python train.py --model="image VQ-VAE" --dataset="photos with spoken descriptions (Open Images, Localized Narratives)" --train_examples=101725 --image_size=32 --crop_scale_min=0.5 --horizontal_flip=true --bottleneck="vq" --downsampling_factor=4 --encoder_arch="mlp_mixer" --encoder_norm="layernorm" --encoder_norm_position="pre" --encoder_activation="gelu" --encoder_mlp_ratio=3 --encoder_parallel_block=false --encoder_inner_norm=false --encoder_moe="top_k" --encoder_drop_path=0.05 --encoder_num_experts=16 --encoder_moe_every=2 --encoder_expert_mlp_ratio=2 --encoder_experts_per_token=2 --encoder_shared_expert=false --encoder_patch_size=[4, 4] --encoder_conv_stem=false --encoder_layers=6 --encoder_width=256 --loss="l1" --latent_channels=32 --decoder_norm="batchnorm" --decoder_activation="silu" --decoder_widths=[32, 32, 64] --decoder_blocks_per_level=2 --decoder_block="bottleneck" --decoder_dropout=0.1 --decoder_attention=false --decoder_upsampling="transposed_conv" --codebook_size=256 --residual_init="scaled_by_depth" --optimizer="adamw" --lr=0.0009 --beta1=0.9 --beta2=0.98 --eps=1e-10 --grad_clip=5.0 --ema_decay=0.99 --steps=11800 --batch_size=512 --epochs=59.4 --lr_schedule="constant" --warmup_steps=590 --weight_decay=0.1
Rows from expert 9 of block 3 of the encoder, named by matrix and row number. Rows with one number belong to one neuron. Each number is 128 + 32 x the weight over its row's rms, rounded and kept within 0 to 255. All counts start at 0. Numbers have three digits each. After the name is the row's rms in percent of the matrix's.
# up: expert up (encoder.blocks.3.mlp.up, 16x512x256), inputs 128-255
# down: expert down (encoder.blocks.3.mlp.down, 16x256x512, transposed), outputs 128-255
up.64 086:147197105130121125174114137091181153165159105091118091100115123149170043163184152109092056127130110151130113113131143115167100086106115100111146115105123082049110061091110188054091110141126132181117093117185150142122152146127052164113096106155123145142202178175103127153154105173123160088109130114160062121120142157141117115144193067124146127118102120092149166136093153117137127108093
down.64 085:118130100142122119089115139153149096114147156159141085097176072123107178185151118186089211121113167144172115076126142117126116191140097123129117108167111181086099126125107069092132127215152163132090156115145088109060121123166141105172151178087094154101117093129081149091087084118155104141127166130103148174114087112117117147133072119120098109108108136162117094192104088161138163196185
up.65 084:157128120134115107226118092105142139059138108129113123121104086080072120143165118086184136133150090163140137104167202129130106132128115144104127134106112142128119158157157154104070130177119172098108140128145116108147108101117094122084105139125150141132142093130158162109155217156100107185080111126124120168156104116142125169125081112190097123098117188142180222154143139134128103118108
down.65 092:123106127137138073214125082107074094138125120172142102103126091150132074111101136098112145173103122116094143109135100125125151151139159144181128133141147113155181109095167194121015148090088135132178142177132127194135105107079114161122110214149126140127126059090138122089105075108068096131133131116121112176137116173117156111094172126095092117128148103095126081137124078136100063086180
up.66 102:126180147153174141119084102071134076132169107144133142104160044112117050155119110155115098176138111176139084103120133132073138164140110121082142106112147127080186150156098106091099124118043091145107166109168143099114074189108080147080110102117146164086113121106169128133187144189095147127154118101097147134081109094113140136115143104160110067094152111139133163136143157108155103120150
down.66 097:120217119146132153145131153079084130143080156196149121048140172209102125160119179144139148187096137141147168118130072144117137104116068100129123096126153153152138093106123132103109105116100119113145107058118184150173154110065131183130159124109128086120113094229183073123124122169156098148079108104114123121147115152165141083122156108125108142129127120132122118136102134165141078016113
up.67 115:112179097129131145205103123057162127117139125104161142118140087103137053129168169106119058182134108153121097124179138111136109117100173072133121097143154070115109119109128173092096153130082118136095118129191134139133092117095073159077140058137140118117176191187143130131164129150106151116145138142150098137095119175117147155158132144133087120052099134087160122174095153073127050071108
down.67 138:153183139143151070193176131085121145155140130140123131106117150180184053144109173106171071168115076114102139160158123090110181055151158125147150162129191082181146119114143202137077104087119111125140114147103153119195136114088108171147109115155107065127121168113169075129146156118076129115101128136090129093143158164106171121117111099128145126133124095060103136102130133126125060069090
up.68 100:101166128104193135132156113110130128063100149144149175100163164138069149103122173144201089135086153103162105147128110171127170150151113133148093170144167121114132144099130176167123116127085147102107160149155139154157124136107112154131197142111128159123122173177173134107087255148125094167125130156098103072093174166117126175119089174145179188131130057131169086188089121081097148115160
down.68 107:081078100150135114135115116105107093167167098055125175172108079090133185059157157166087140138142140156142137083083123153116159193126170133134165087121087154156103114100173124134133178162119188217111099155109153100113104145086154155142140086113106161148131121085107123108155048119185127161175087107160112095117077073147163099095175142101206175125122128110174123127099159109159101101153
up.69 117:115177087125146142204082125081179135115138148112139125107148089113124068114206148095124056158144115135112106119167123123128096105105165072111097103135141076117108100115136205095109123127095116122096108136179128146124109126085067142086166064150127108129172206167122138142171132137119150129138108144149120139111173190109128154134126115152139135081098086099192128180059137074130070069122
down.69 123:117131165147139141166104128094079142142154120083115124123125128142168098084108082088202075165088121120101160163173086081114137105089114126129121145084110082152168147123162184202104120065103125219186106106092134122140116093092111127079100092159140136154089158114116109161139191109094160119103169089119118113129130156126129138109110125137154102148147130075087139166191161131090085066117
up.70 110:126132100087094167117165153081135135139124174114168137156116115138132117118151104142113077147151128139125122168135090067151184110118122094133150146103162106122133164146159153145163177074126147095125088126172145186063095151088103205111132094104133075120121179155166151175140125096072177098153103137127069050115134116144129189116172125116123146124129126101126105156119116108093114090104
down.70 108:096119102138105126120138111176136118133138104153133107071154098122135154198113115122103189116188115146139071101129120151126078130137148176161110129088159160117105127118153089137104144130155149111084165141156131151038103106151125095113082167143190151077124083079125143095065093170093154127165140168170152213186123124108123167174146185096056128124124168176118106098101127129118161170185
up.71 112:155129120152171082159127088129149112124163035073128140104123107135133123194169074077127111123120111142130151069171167123102124110112146126129128070177072096084121094060090089111142098137118122154149158106111110105143161140159146140133102130171144165158115170079077119099153133129159157131063177125058194219102143105113115088126132104159188151127121121116144116124138166149168108148173
down.71 087:115132129115123135157160113238097147110182100160131137164114107166183137131097096119118100156106086127156061179166114070116146138137131205124115148093133118135164154119151154135132157090159120120060180152151110116121138176246175113193121160177132111081150165103096152144187131194120133138129116134118170195189193110086129123143102114107114205110104122149139128129096154066096134226178
up.72 107:136166162158140098152140044129116059079195116137153155132159116176110134115137127108179117115169128177124129167141160135117092134086128090189193054154175149117188145092124139158145148136116131108104174119133115096104077177137138107079121115092117087042115160126123158149120134081123093157124108114134156137090139116109131154103124157175136143124174126137143138109142153148131139118123
down.72 094:189108114112134131112212143155142158112119105164114130156094137074137109193131112134152079135121142079183110139171132154115081029118148177085098173126092146113091128160063130140134073141113059104125131121183072153154170064196130094116117192190149116147132134105119165121142188142100143116115112105108138110112140155144076108175072090135092151112108086127137104167109165112121156196164
up.73 114:107124162091085176108066178054119148143107194166146127124126132137076123065112121149123132139134164129125116151109108105122184104125129102108112159101161116170132224140143136173112172110130128143137081153148119158085126144082111180110155133043156120135130109180186123159078117123104136115141095148153050042156100151145139150133176187100159127139134142154120100148138124108091143108097
down.73 088:119120120110124124112120115192123151127137100198138128120117086169143156172099110101121091109128122130145067218169123118144156148135146212150108150090157105135178138131173143150132135101168108117071171143129095144099133119173155113165098192179137122101122160112094161111163114190075112129132143131111129168177179121140168110080122135093104140098103134124107127125112100086109147211207
up.74 109:118115127133129192171041158061127139113096177172164168068188130119097127124108105140122132163131154134083089162107143130090144140095172103174128191097199091129152189145117174172111209112121112108094111103161159144119112128068129177096111105078161143111093135147137130215093130143161124118164168165147090128145118162112147176119112133116160121097129093105148133170134145088120067050146
down.74 115:152148163147138143126108148069120099089094157127131070097147129179064065134143136116141142157122131123131193076124111131099132123107107076130130102157134162099113100112120122103140123149093147142202116060090158109124145150086094139124111058093130127160094108175191103153060146153099141181083125120153134138159095144166096115131125075148131127155160117159063114177193114155096086054069
up.75 124:116141145129164141122168107111149139113176142133205190078159089146123123105141119132126073126138115136108126121150074140115159131092133101170135122157119113129153105125128135140119171108107158145133135192147115209121154171128114111119129093153124135109132193129128132150135137090166075112138055118066138050133176139105118136120145157146185121110128072154149097150054147118129133108156
down.75 109:089132126151096148093113120110095113123124134120096100110148124123122152088112139124163092142154078137125173136135173132131129105107109090075109130092125116122118148145149131084224121133138122128143120092110152086140100092081098131115114114105091024181120191136149094223154159108182096115096122137105103094106166155116124155103122111129156090135164151109095201089215141165133138077124
up.76 103:161142072112170148199104059134134101105148108144147161091182048127112091129185142078147108163164059185093146119177131144069112148108112090140164096149175088118192103136148155131116157126112110144109185117137178141135125149097112116091102082158142123114137215133184074163139152163097147137154145131155139132117150198105157155144094141230139082044135141112154127178126163095124100086096
down.76 107:140106187115123103186133060120042101154185144140115126051115128174138050141117097048113098181154079113126137102189084069149165113091099150147140129107146100157100160137145185181082142123106147152187177144120091117124091120081085115111056116187113082167092163068154114136121104160065129124118161104145151114170179172113126093139161127103123090173147131094097132114165159149134083104107
up.77 107:107116175190144115168122073061132104055137135171136143153201066162102109124125133124173102198151092146086110121118178113094143092093204113143149087160156129126157145134094132147189140140070160110133148150129084087086110187099112134054103087106134084109122166123083151155149175100168142129125146148141139128135192157066107097102126144150149175146161099112104153107146168154133127098141
down.77 090:200105128063145068080115137169133146136143108117151159177080149118176166162133155127109142105148152099128117112142134090127103117127125161134134131148143103153065115166124095146150133141100115167135103139162109139133055063181186070076123163163116101165133112053100130134138121150130202082114146159124152154135120128098093115182122121122071086130088143071178115164091141124118113194180
up.78 089:142129165097157133161130153099139114129088144108118183107109128171108117145152068130126075096141092138118093106089145117107188194096141072118126157085140097144115146115133122152159198118153114072138100177136154144131144117104126158072160120078124061179116147132199099159099123147163139108020030149157183086133152097120102121089138156138159142150114149186154166154115131140129085134116
down.78 072:123116114130108122162122088160127136101183099141093173097168114080130127173109159102078125147145096107116120107210074106129169174115121163106095125129114099160090127123111135146115139152139151142103180127105097120134159135198087142179152153178079170108144152101044132124126087120083126173209160092126171155175130099135153116163104122119141132107156106108160110073070185131126140140180
up.79 087:202117145163191106144124058124085061085139081094102208108142136137141129163129089132191086132138099161136152139120134140127134156086163112119161169153170135169198168130123134165134122111149123170154165123128150109130067150148145120140044107151163081165111167065113098173100171136120166147103145130075162152173120086140137108147108127178158086152189135123156156154159189123102111159160
down.79 075:074123101092115175106103114157166111089102092172149066149155157136088178128129107143124156119112135115143104219106145116118093166164093131112133107126144112094110099122119097085142127145118125098111149154169126150102188112214156069144148154137113144087177126138077152116127134152163148148138129143141210160120131088089085162144132105107099170091097122140131138164081106139151135230185
up.80 104:079098123161145155119093171113112134067085132172160113137181108106049133129098097156231165155139167118124123106102144160101122114113137130103089140110143161135116150120107144144177093155086126168145108132141145137133132128096127148114109115102172134175123084187092172085103222144163143205149113123066135135108083110122154107146086091102145104151120081139114133138155104084088093122124
down.80 105:134108131034136126135173093175143116128103109155111127143082114139166081131104107058117073160112069100132079139189155110140078079114144116119087136138127054141125151160070160120132153147140101106144153146132091119104145127193120092153092160235133060119121223079131138180156147148121094101148126114095149133120224167111090129132109100146120102132101114112100131115129145116109142201095
up.81 091:124093110124111077215094080107149130088109152132121148136107106082066119096157162095154173135134093165126142110177147096125125118103124120118130127083159117127094168168141136111127156192089191073100135154145117123128106075125106153086106117186100162122159127183141129138131206173100097144107077133136115128143117139154145138081099116203112120092138160167173214172141123124105072117102
down.81 101:108143121154121135155090109145068152149132125168138113039134095168143112119114151120122145126142125116141137127107055098104172148115159112172133113160175148191143115139140114118065138113119131123130114161138116204216123122100133165146142239118115161111074075185154093084075094135097045120104139087112102141107135190155110124099167209101115122119108101129143024103120111110144149130115
up.82 115:105108176180129143133099132137078096115087179176099153119093158094057133136100139142173136129059156132158117129110177145072175179104108149152105121079127169179198165151123088173116174088145082104161135141138095135185106110131128142155122132075159105118120102117153140142151158138114101175113178162051096124196112085127152104090081163117115070122102130146110138125164106096080101145162
down.82 090:152097074106124149089066150137201134118148133122120026121149128118090201168137100163107235130132134113115087109104105136146108166145144075112106063130133155130128100141113099115158117152092178142090112097146172152157119118115142111100140161126124197112175090112130144111098112143153105133145131078136132157077087118107102167097157142114080102131148128107116099168074045125124125182099
up.83 096:111205136046159125089113148098115139121137164127127099148132096150138127070148086118132142161160105136111185131122098113142107113113140088057184097092152127131098131145177137093141132132106186189120108142126187156047119142114128113088105107132076185129146162151116118176126137094092168104198076121213125064144114140142067197166147131136132105147134172102166122163108140106100161102097
down.83 079:146106085140116115130203199113145117147100153168125131146160142158088159235126189211127157100121154148146098181092123148096189154154145143123110121145172171089167113101104158117119119118194083093128115108128110115166167071122136171125189159103136105123113144152141114111173108156106140153075140125118111154113131126173083132112099120143119153088125113133170119117110112146107108174124
up.84 112:099089165163172094112128075116121065060125108153167139139162108150006173124103086126196152119149103133148106134127163088122172203129183126131150130136170153168203138084169105112145082110078118087179152146114122120095102097131130135110146163087136115141105101129105164094136215127103100208103121140115171113164108090120128115148103106118109109156158131136132137137135156179109127137194
down.84 092:164156151075130086179231144140109169108115111137095167110098144158160056147106150105126063158096086113121134082172118123127142035147091133142118174129136109154138121156114181115102162070154086099119153143100134147160120099172163152183081095191083098140159193093185092172145155130086161113128110135092148141180186142134107106219094106151105141131086115112145151074146198112133097118056
up.85 103:140145117083086162117140054139107135028106187089125122153159131176041133072132176101224080143118058150115187107128126128125114163118092146117112108120169112118099140186138112134150164107111115083080189104141093114112120106110145120103116127100109170076111139165168189117168255164138154214062049094149151117093175130106113193151123163181062127117138141135175123150139103089116107150128
down.85 089:103119097152122080130059096076148114145130132129152080106112089158116153122148103133091194155165126147121080108099098066101138212147118105144141101097106153138171083102166158104155110172092183185105096119185113150073057135081112100085131079096137120129164123071114082125172061126132162137125115122140095155126118066109147104071195113094105144092113130134137138136093052148134111074155
up.86 093:143113109077145122152144044149133057106153138135103181100171106179076148089163130096153069092159105187135143169148109159106126156114153134175139124149221134190189120148121150135132133098142119094106162144126125128092062150126122090101091127119123120089126170132166154183163182133096153159077134094161176128156141121111107164144138141244168095097157167142100134168087150160105112147162
down.86 094:212121096129120101111203154050140210146148136089134137134083177087151107171179116158155109120161171113149157053118092160111139077123149129115131135091086133139081107172095117145135105150156114187139077089146125144194115044099132191166161124105130176146111085102120107044096150090116154128129118117094070090136080114165118132142139162129086157119126087118144103152129170089109147094072
up.87 099:113146095120137135145153124116148078091071114087128109104153149163073146161182119069190086104115078105102132112130129127102098155092133118094110139110154118146122106091102139109100107076068071123103125149170118147159087084051106137129103109123168110181134148102104097081132180205146118207103127102055146134211122163144109165139080099116124111112125091110146116134090127150121125080098
down.87 102:111155133166094126115119090101074087122087150188158078122159178240100093125103129102205097159129106163121171141137131101140151137136126139157119161187180100167211121088170157070129084104120150158109126125053136119115099124113135115129125094116108059096141189175195108137156170121119115158111123141065117129125146144166132112122109096175113143144118151126129181080153125173113057063140
up.88 104:157142122120090140133116152094128134120088191153121121122132120116060107066118151139149165142123142114125107096108108163120141121129146100123126178129144139150167172168101171134139149122109108073134114118151080154063144176080090173099121115059185103137104110202190118144096130135110135174145050101157081087161082157143112142131135137098184121119113150103112133177169090136097123092065
down.88 078:094135169106143129139107112169099130104137112142129127119112088124171129105111101096109081126141082113084087154164138057144119152121172163135113133089172092146182149128164111147133164097152125149113177180113119121085094108164125119142035136185112110097118198101109169127182126150074156103189105159155192141171164115071143127141125167103134141147121113126121160098124158073111137166178
up.89 089:125176141143203116087092119077094093120151120180169125157163113097086153138109093096139160122181115153114097134178095189114134166126171152125133143056134142147161133098195131191111109199104164205195140147119142158116152154097120143138178136054146216162138132134156119143092142115122146168221159140124124148172111122160170140170161146140183127134185157186138118137122155106048132099123
down.89 072:087082092102136140168169200156151125109092147160099097103162153158076186199100120234130163070080148127156089134103137155138169144148098110097135095129215161119133122073129129118118139107174123094094117154126146111150160089143186132173165168119104139110183157164152130142134132163123059159109157104142113124107079086173096148139101142123137156110111093163107111164112098133120157212108
up.90 085:133124123115166132146154144124185159163152100122125085116096107115183040146179137117111054110124106151129108067115132161166111090102129080133130099109111098081127085073130178057114117107130116154117081135191145146111130099116027121130131102144086148143200172184126155153143117147121132085071097132169085104147162128143086119108200072138121120117108122107132137131100154102138146098070
down.90 104:114145110153119124100025118122165069081150150112136094116184070106094169126152076161126218146132151130107119117125136078115117219130123090112120100129129128083123117138119078105129119216101199181118156116155107113084070129091131116053147168083089179096117078091084143108076095139122142157150153119121149182100071118056127154114104131117118086111121131105152082209107073182109126115178
up.91 101:104152125096184091131130109105151087089102093120111135088170171134080153144171138071185084106146086093081102140110123139091095130078129106121119145147172108134132121100092180123096093121038084150108129158151114145168100082066100120151137121187163128173146175146088073129134235192136122201105120130084151106193121171138114121139083112129146108126147107113145112137095134155125137099121
down.91 094:085125124162118123148132109130045113160121103164165109096145053174121128113127162086141105117165087150150168121101098126129155152189158129145135048126175164126109161072247150096111171110146166148148174130092132085133091156067153159117112103100124114101100165140164106117174104169137126204140114147126134166119157089126183074121182109145169137128125111139124115099164109145082067078198
up.92 104:115135099115194080152137114128153080086109085111108129103157158134104142170181130085178103098137091092090112115110130142088097118094132097100110158139171108138127125104074167111098058118047098143130133160157115148157082108089108127142127119178158129175138173130084080106136234187125112203101147118093146116182110160130107111135072105145146129137162104114161110128108134160137125090138
down.92 108:088124142133097134154142106128048099167108127162153114098137057171110110098091164062128088140160080175121140108134111150150142145182141121159141052149181150151122187079241155094110181107153191152156156132065124098131076137084128157128103086118103114105123171143174114142162100166122105196161111150122125166142161118135163075126202100131177125126115143148121139095165121148098076071171
up.93 104:169171195081116068151110139074135127117102189100126129120111133141096119135132073134134148109182092114115110071086129093183113102135148087092155142124128154120081144133176144088087194185137160155128064211152109118106109140107106181130102128078103115158141140140139054139086124120097103131145104143197103084153032120126140157148170116130131095169111143155128146116110154173111117092153
down.93 088:178130082121104158107162216136139203151126178144132156158151127111151151150125169217138160115101192139136140122105108201074143128131127128122091111123144141101138096122073139151161089088233105119101099083108155146163174119140150173178213154128135136092119096170124168143117137078167093109099146102088086125102090158202126114070075152154118178066128104128124127167101107111141165196102
up.94 102:092112096082133165093106174110113094083116099161103116146171140102053097154156173094219108132104077112119151113107116181099125105104089139135130125117086122170071152142167099123167165106108131115140131159128144141092090097097124109126105117150167143194126130136103121101157255193139168222133092121100167129184118100131134156147080104102148065136130100109148115135118142084171129140146
down.94 090:162181135111128150107204205125200180130078117079106108139130138082142093139144113186146126131079149083164077091128115130098153039164123054089082185117099124114083092162031113157111097144155105084120119132170128176164196089189134087172171155140132110133144133150106154122117145049159068094117114110098120036118125158140091145097078128158134175116120109197106104181100183124145166188032
up.95 102:094149158102181159143124108163172108122139102145132138142191134160138138091121099133152113156144056171029158116124122164057094137090142124160115145149116108110129112141104101107103151167136114125077161083160158098154109148114141148081139151173113152105083163137125121113126146115115117099149136203178104147108152144090150121148177156141153103090184146095177157142107118136143119088150
down.95 126:093180138084173188185087130093106098121108145156121088064142143166126090103110094115127132165085119124112143100132128162117135103111115059175085108105131175145140125113177166137131140095139166108139125061098172133099137178091101170126123052134141140128108106135184127161039104187087163143112119112150160152167119151133129076107129139118177102161175100139067150173166116165123073056097
up.96 111:145138107082113188085139103113119087065126153179172171148186112147077098145142186114213088170160112126135147101129143089111151135130090140105175097168203132147121145174111116139187151101099173138108142101130126157077081137090132124086106105097099090140125119173139088124112255167170159162148105139144161142128168093086138172114100128215097066127085160097144125145152081080118092141179
down.96 095:081097124132106142107040087131136075116095123177135103085157130202079203152134138127111178115121132144120105172092095076115139255150127166125123114088167145117129106083156108127159112111100152148132155124133112118072076168129160077115117137113126106124148145104108102137154067162170189167112169089129177175092155072105130110141168114095135134109110110144136134144122058140119116170230
up.97 096:118150121102147107153116145120140073108055127117135146094159164160058153169156130085185108120083096094113135120084137150081095147099136116077099158115176097167128100119086141104103067097081093145131117146168106155122091084094103129139121139134159130153126126133098098089134156191114122213094123138057167127176119164146140151102059123114115103147116075094145129141091154198089114085144
down.97 116:096151151179104124105105091090061063108085125195180108119173179223068090167101094096204117147140119124121165142098117093144159143119136138111096176159175133152222120116154145095114076113077133172152110130104104144099079100082151089116123120096139055129118169173179121151146173152121113192114126114067129149120141148154102096153101085147095112142113128145109149108180120169105084053158
up.98 092:126139128126199175122146127085168156165160090108164075129160083138178070153173143124109092144121059158079088155149129126071114127093151122127139088124096094065127103100104163121135171151106125145116114120206174153085124124081030159089150092131149126131135164147129136149154116119126120085087103140169095162112164140103100125113184107142144126086142071184167137160086145114169138050127
down.98 108:133144182127144087169070100092094130134128137073127141123107162151150081076099096080191077172093099108078146165185123061120112087144152126118107159095127094144158142116182180185105127087077133153161116126088138129169117141079053138074090089161097128159112151113135095148125175145085153131134154108104124092137137176129166153093106130137145096158150126075125154145171134128074081044107
up.99 096:101119108158160110110095161110127101085094095160100117126139153108107157146145152131185146109078136079119103175101104181131163108112140128110089193152124104148133145156110127101112130135101129091106099224143158135091077129094087133151070127151191157151149109144086137116125172183142137195127194172086148135221102120120135132132056076140207076115100066108110117122047131133161146116197
down.99 091:101123152096125134153122123144134120094083106074095131146170063117128108059108156142171110136094121094122138083149136116109128133113117091106090149135136138198141152157085125101120134059165137151181148122104197129206084076140144124096122104166115162145119114131132090150109216076086098094135130148101137098089089182117100154124061174152151129146110156130134130158170145109123083117069
up.100 085:185140099144153154159101059095111098117137046162141138072157111131098098199162074129121076178122083232109109138144161102042174179118172124192157112164119100130192054107075112119117112113101108167133151114128162143139119128111086132136126123158160085132106140150165108136131136172124104165126166136099132138217192151106107087136104124224098095090111139143160147079131180107168120098160
down.100 085:143149132173112119147082122118133125163126157087109139083131145108197108072161102117122154107133113104096156054133106177146034154114152080137142092117115117073080146095156125129100104169138142190155096117121143143123094126105101132089114109151086143161130144075117133129133122086120082046172164116088130092053088139136101119080174163148157082179110149120117104138150136180092125117126
up.101 084:142160104067130098163136104104124125124154124140137181067145151182140101152152102107124093176182126168123101184138122147114134142068108086170140085144130079109154071076110148093085173162124131186109124122135111153128169145117095130123105127180162116076135223159170090151147145117133080140187110130063152088132177205168119137112106152210188141075142160196142118130140140104140141074168
down.101 084:160121144188131155122086121064120088155118156113143130099160099104116080127174096092163137159145135111088164065163093111132061094138149130098098143074113104110094136166118112151130074164078139164163098127159127177102102085024061141021092080137153118168103146092105133146136190124114148082164156104089123109089108147123120139130129100156154026159149086100139121109132157146094117029114
up.102 082:150200095153142169174171057136163085070150044142146153143191104126116117139190164113143128125148078133098118154182150174129101092137166152182089149155129127129182045114065150119140079144066106135102179122143136187095166155107119110100102116213154125115144167142130145125168164119129155131183102134126151173137132102158164119133099100255128128035120147124147128137103116167167076144135
down.102 101:093195163194103139148117082128073113144142156122078137050121149130125142089099126081132088116188087127125137078135107135149073160071101128138142132102118146131039164139147145143148151167104159148155121108089122118089035096105109114091066110159091117144109163131140117113184093154127101159155135109121226135134157142117130119168189144104131064168177157105155151093160167172172119064133
up.103 104:126100159108133098109081065137119039085149143128174175116152083150073165127130084116171150110141090172112143181155156079155171181089161099138176108145200152187199121117142118137139108126119105111149141161119129117084024114148145116100095152100107119106120125131107128153127179118077095135097131131129155130136093096113127171153144140224109099135138150106130136130118192169105136136170
down.103 100:185124132152140113150255134122082203147145132143112119114102157095168064162117114128145039159152110096155159106154113190096142034135113149126119168122094144128069152164107173149101122124151069111146121121104102140177158128172126160166170137161110102144095149106162128114154146107087149109116063111118123087173151162138137098172107109127112182127115098178121125105126212101151150133109
up.104 094:178152135133126079172085128090151124132147158120162139115101100103137120152157145080139072189154098131114086151170112126102100102137207069136092159119229068139124134135131170108093136158122095130093099173160101160152091128082074137134174110110130088095148148160152117140153144121083096131163152156114139124161112162139181169124078121171113133043111084139168127164096165128086086086145
down.104 130:177199139165144067132170112116110139131093141214144113084149138185124107238119205124144114112147098125164137176092128095114180117185142123155130147141183146152115120122143161105121097151094099093116125137137106124152111124074137148137148173085115059116117106147152121074126139125123098150096066146115145138144151101088154103123133073130084188116111097168128126134119073166104084116136
up.105 091:193119136131107176144122085101106112095177166198155130105150146127155079185142183088174072119159044126123132110197108097151100102139057136143140098135108130148193183140186164108163216120127138156108152157123121108087096096063098124088147100146119109121124130140181072179135183181138160140144119133174108128155136110142155117103103078176127113123161149127173141126125109136132109111171
down.105 078:098083096138123101153110079101146102057117085195118134132181139109037188106147178148158164158110169123096152170082125100089198218106121121144150156138131125062127097130148135096104092130110083096103163097131156154127143112149144112078132095118108173143146059129084104115115145131125204180131122117111154165084115114078118127139118115128084082077096122110146153130130080098160093132183
up.106 089:100116146085122100179081106082121092152107124134127163137121144098118134108118055097094153168103104159135125085149130106117126195102126106091131207084164142148154105136135123094100084163114154130150127149144148123083122069137103156142073117182130205155151110141110118119112108184028153142099160126134117108099073123153161123083192095121152102140136115166143234164121142171084121124117
down.106 079:106143110125105183085134197184151190160118167147087142125165112138162137150146161155111139120111147141119096145100121136113102121157104159141102115111148141100087112119103109128156113106211133070106153099130105104157182169173158169132149101125171088120115179182132121146193115125190136138105185149136139157121173120144140159129126122129179172105159104119140125076108173119167183160144
up.107 101:019108132080127112146180135184140132148101106098153131164124144152167158047114102154131153100150145140121102101096177075140206160067108160139116134131055157153110151095132104120084174088139176110090077146153086094148153071139146155129163123157113067081116142124139115094114136111155127116096170194117136153103146201124086109124113150155193099101109144096182118107099134128119146126120
down.107 089:167149122170149106133115150088103116100158127109121073060173115137100073147146147164169119148160128121123192065115118111155112102098100133135106053107109193121153137108190107124192162188143142114086102050126137103137036164067080141074090111087135132152132090091183121115066162171100166136172138100099109171141151133097123106138097135123175080128159118073103155102163142099112072089117
up.108 096:188080171186194117150112063135114070108165081095099193110126137124138153129134085117157082119094092189136137134132132130121134163088135120141141186125154132183221142128092121135130109106165139152163170132122135115141086142139120108148109119147107096131110140074110105184114156141107124156062108085082132122135127088136131095129107141201159096129166137159163171164127175131094114154164
down.108 082:091149087104120149113091103135170116092107122162139063112163145148102151128142076133109169139100117120133110187124121097108131197166104163114124112132156110059100115132135110093092122165103127096091152156163116153086208132162128111153124204131112158089158099143074164089115098173119169151144108111144171163134119113096152185132138109102087143088105120122124132177074095144147113201216
up.109 099:170200128081102122154111132149070127142079127150104187143193150182126119181113159125109124194091151109184153124120083135143165109117089102091053126102143134135160123188145136165140131161149163121134166105122086123145120174144132156160108145169162134100108174136131180138132113167100143156140094139075139129134146144159162164089072138130138135092124098123156136170160134128084135132176
down.109 076:099101105107182124093118139163207167126126127110147102118077095105163166104169106135151120095135136150115092131133176086098133142116173145121147115147104097160126111102117087071141142068151078073084096145162201135152161141195106138116124129141080175115135119133099124104123174108155076094121134209189087113106131099084114107094112112149097135129135103119091136122096115085124158170137
up.110 111:126134153135165193157120098138124123134138102142131134114202118132158129126137128110141084177141039133029128153118152145046066138124173143141111135151176152070116118109070165107158125146107110167119161104155169135119105131107138105118143138166159190136089195124140096124132135126138169107162144180187142148110133129092146159160118111124151107082192068136166149151115121110194114113112
down.110 108:092150131122160169188088136066093105136107154093135102105125133160105068076127110066133125148102121139109155093163139140124108080098140102112125102125152107164117133114176180154116122092130164152160107113099156136091117153088034154149095051156164110126113135114166123160060114166102189160130146113112125150181115130198144149154164106100184135160184095075061139158192140106069100064127
up.111 104:147130105093142188093139095126111079035104155177170152149191129145082117146144176115227129158147099119121171108116125112109151105123106121104142108173185124143107145166100104137170143103097160148097157123129149156063089141095137115104111112113113086161124136163130090132116255160156182163111105121118156136135160101096134170129093134189093068118075139083167112155140104088128093142158
down.111 087:071096120111128126116019114132142090116101118153124103094167133173089210127123129162105177130112138149122092168075108093103139255180114138138126117086167144123143104087148103122153124130091152155124136115153123125089082167115155083105140122109118120116178121096103099136152063157183197161129174138134183175095150068096149110137169120088149137103113110128139150146114076138137121167223
up.112 113:133089046101073093096124133126158131158118147141152145136083130107118124189140111114126111116133184152148159166128120114144127117110151144137172115168083123108136148054094114134145142063143079094111088078140060151147080159121152135137118114069111104122111128126122171123128122118139194120111168078061139178138139100128082088186210032123120147119118146166095125061147155081140110119214
down.112 091:119198221101109135193128137101066105121154121106127122082094084131143120079097131131143105143083111127121102141170110128117151133100104084141084123082153083195130138139159191204100158120189189126106149156101117114140156235154093141161176115155115155107151163118191143173079152135117088136121082090118112103180128171119108101038083145134115093139133094122058138181148119106103082142115
up.113 114:189083128206136203151051125144130103153179131152124138071175072109152121134132140099123114135126072167024108151121138125063043100162177100145153157118146087113138149136076171135103155117150119168128131075172120170100038126104138118119146132139142160103096153068132144168110153120144121094181127166167139157152143116093153129157167105142112124073184104133165163163128105093156085091143
down.113 128:078160149172165175148068146045085081125087135144121056058145140201093117134117097126146134165068123129104159098121116118128109142118115088123125140119157161147173112087183143122143112146100158136119108079105152158124113134077106145119134080108172120160134099143167102145096127197098136168090106087096136122152083097158115119107130049130141137165158100140070156192147135173123057014123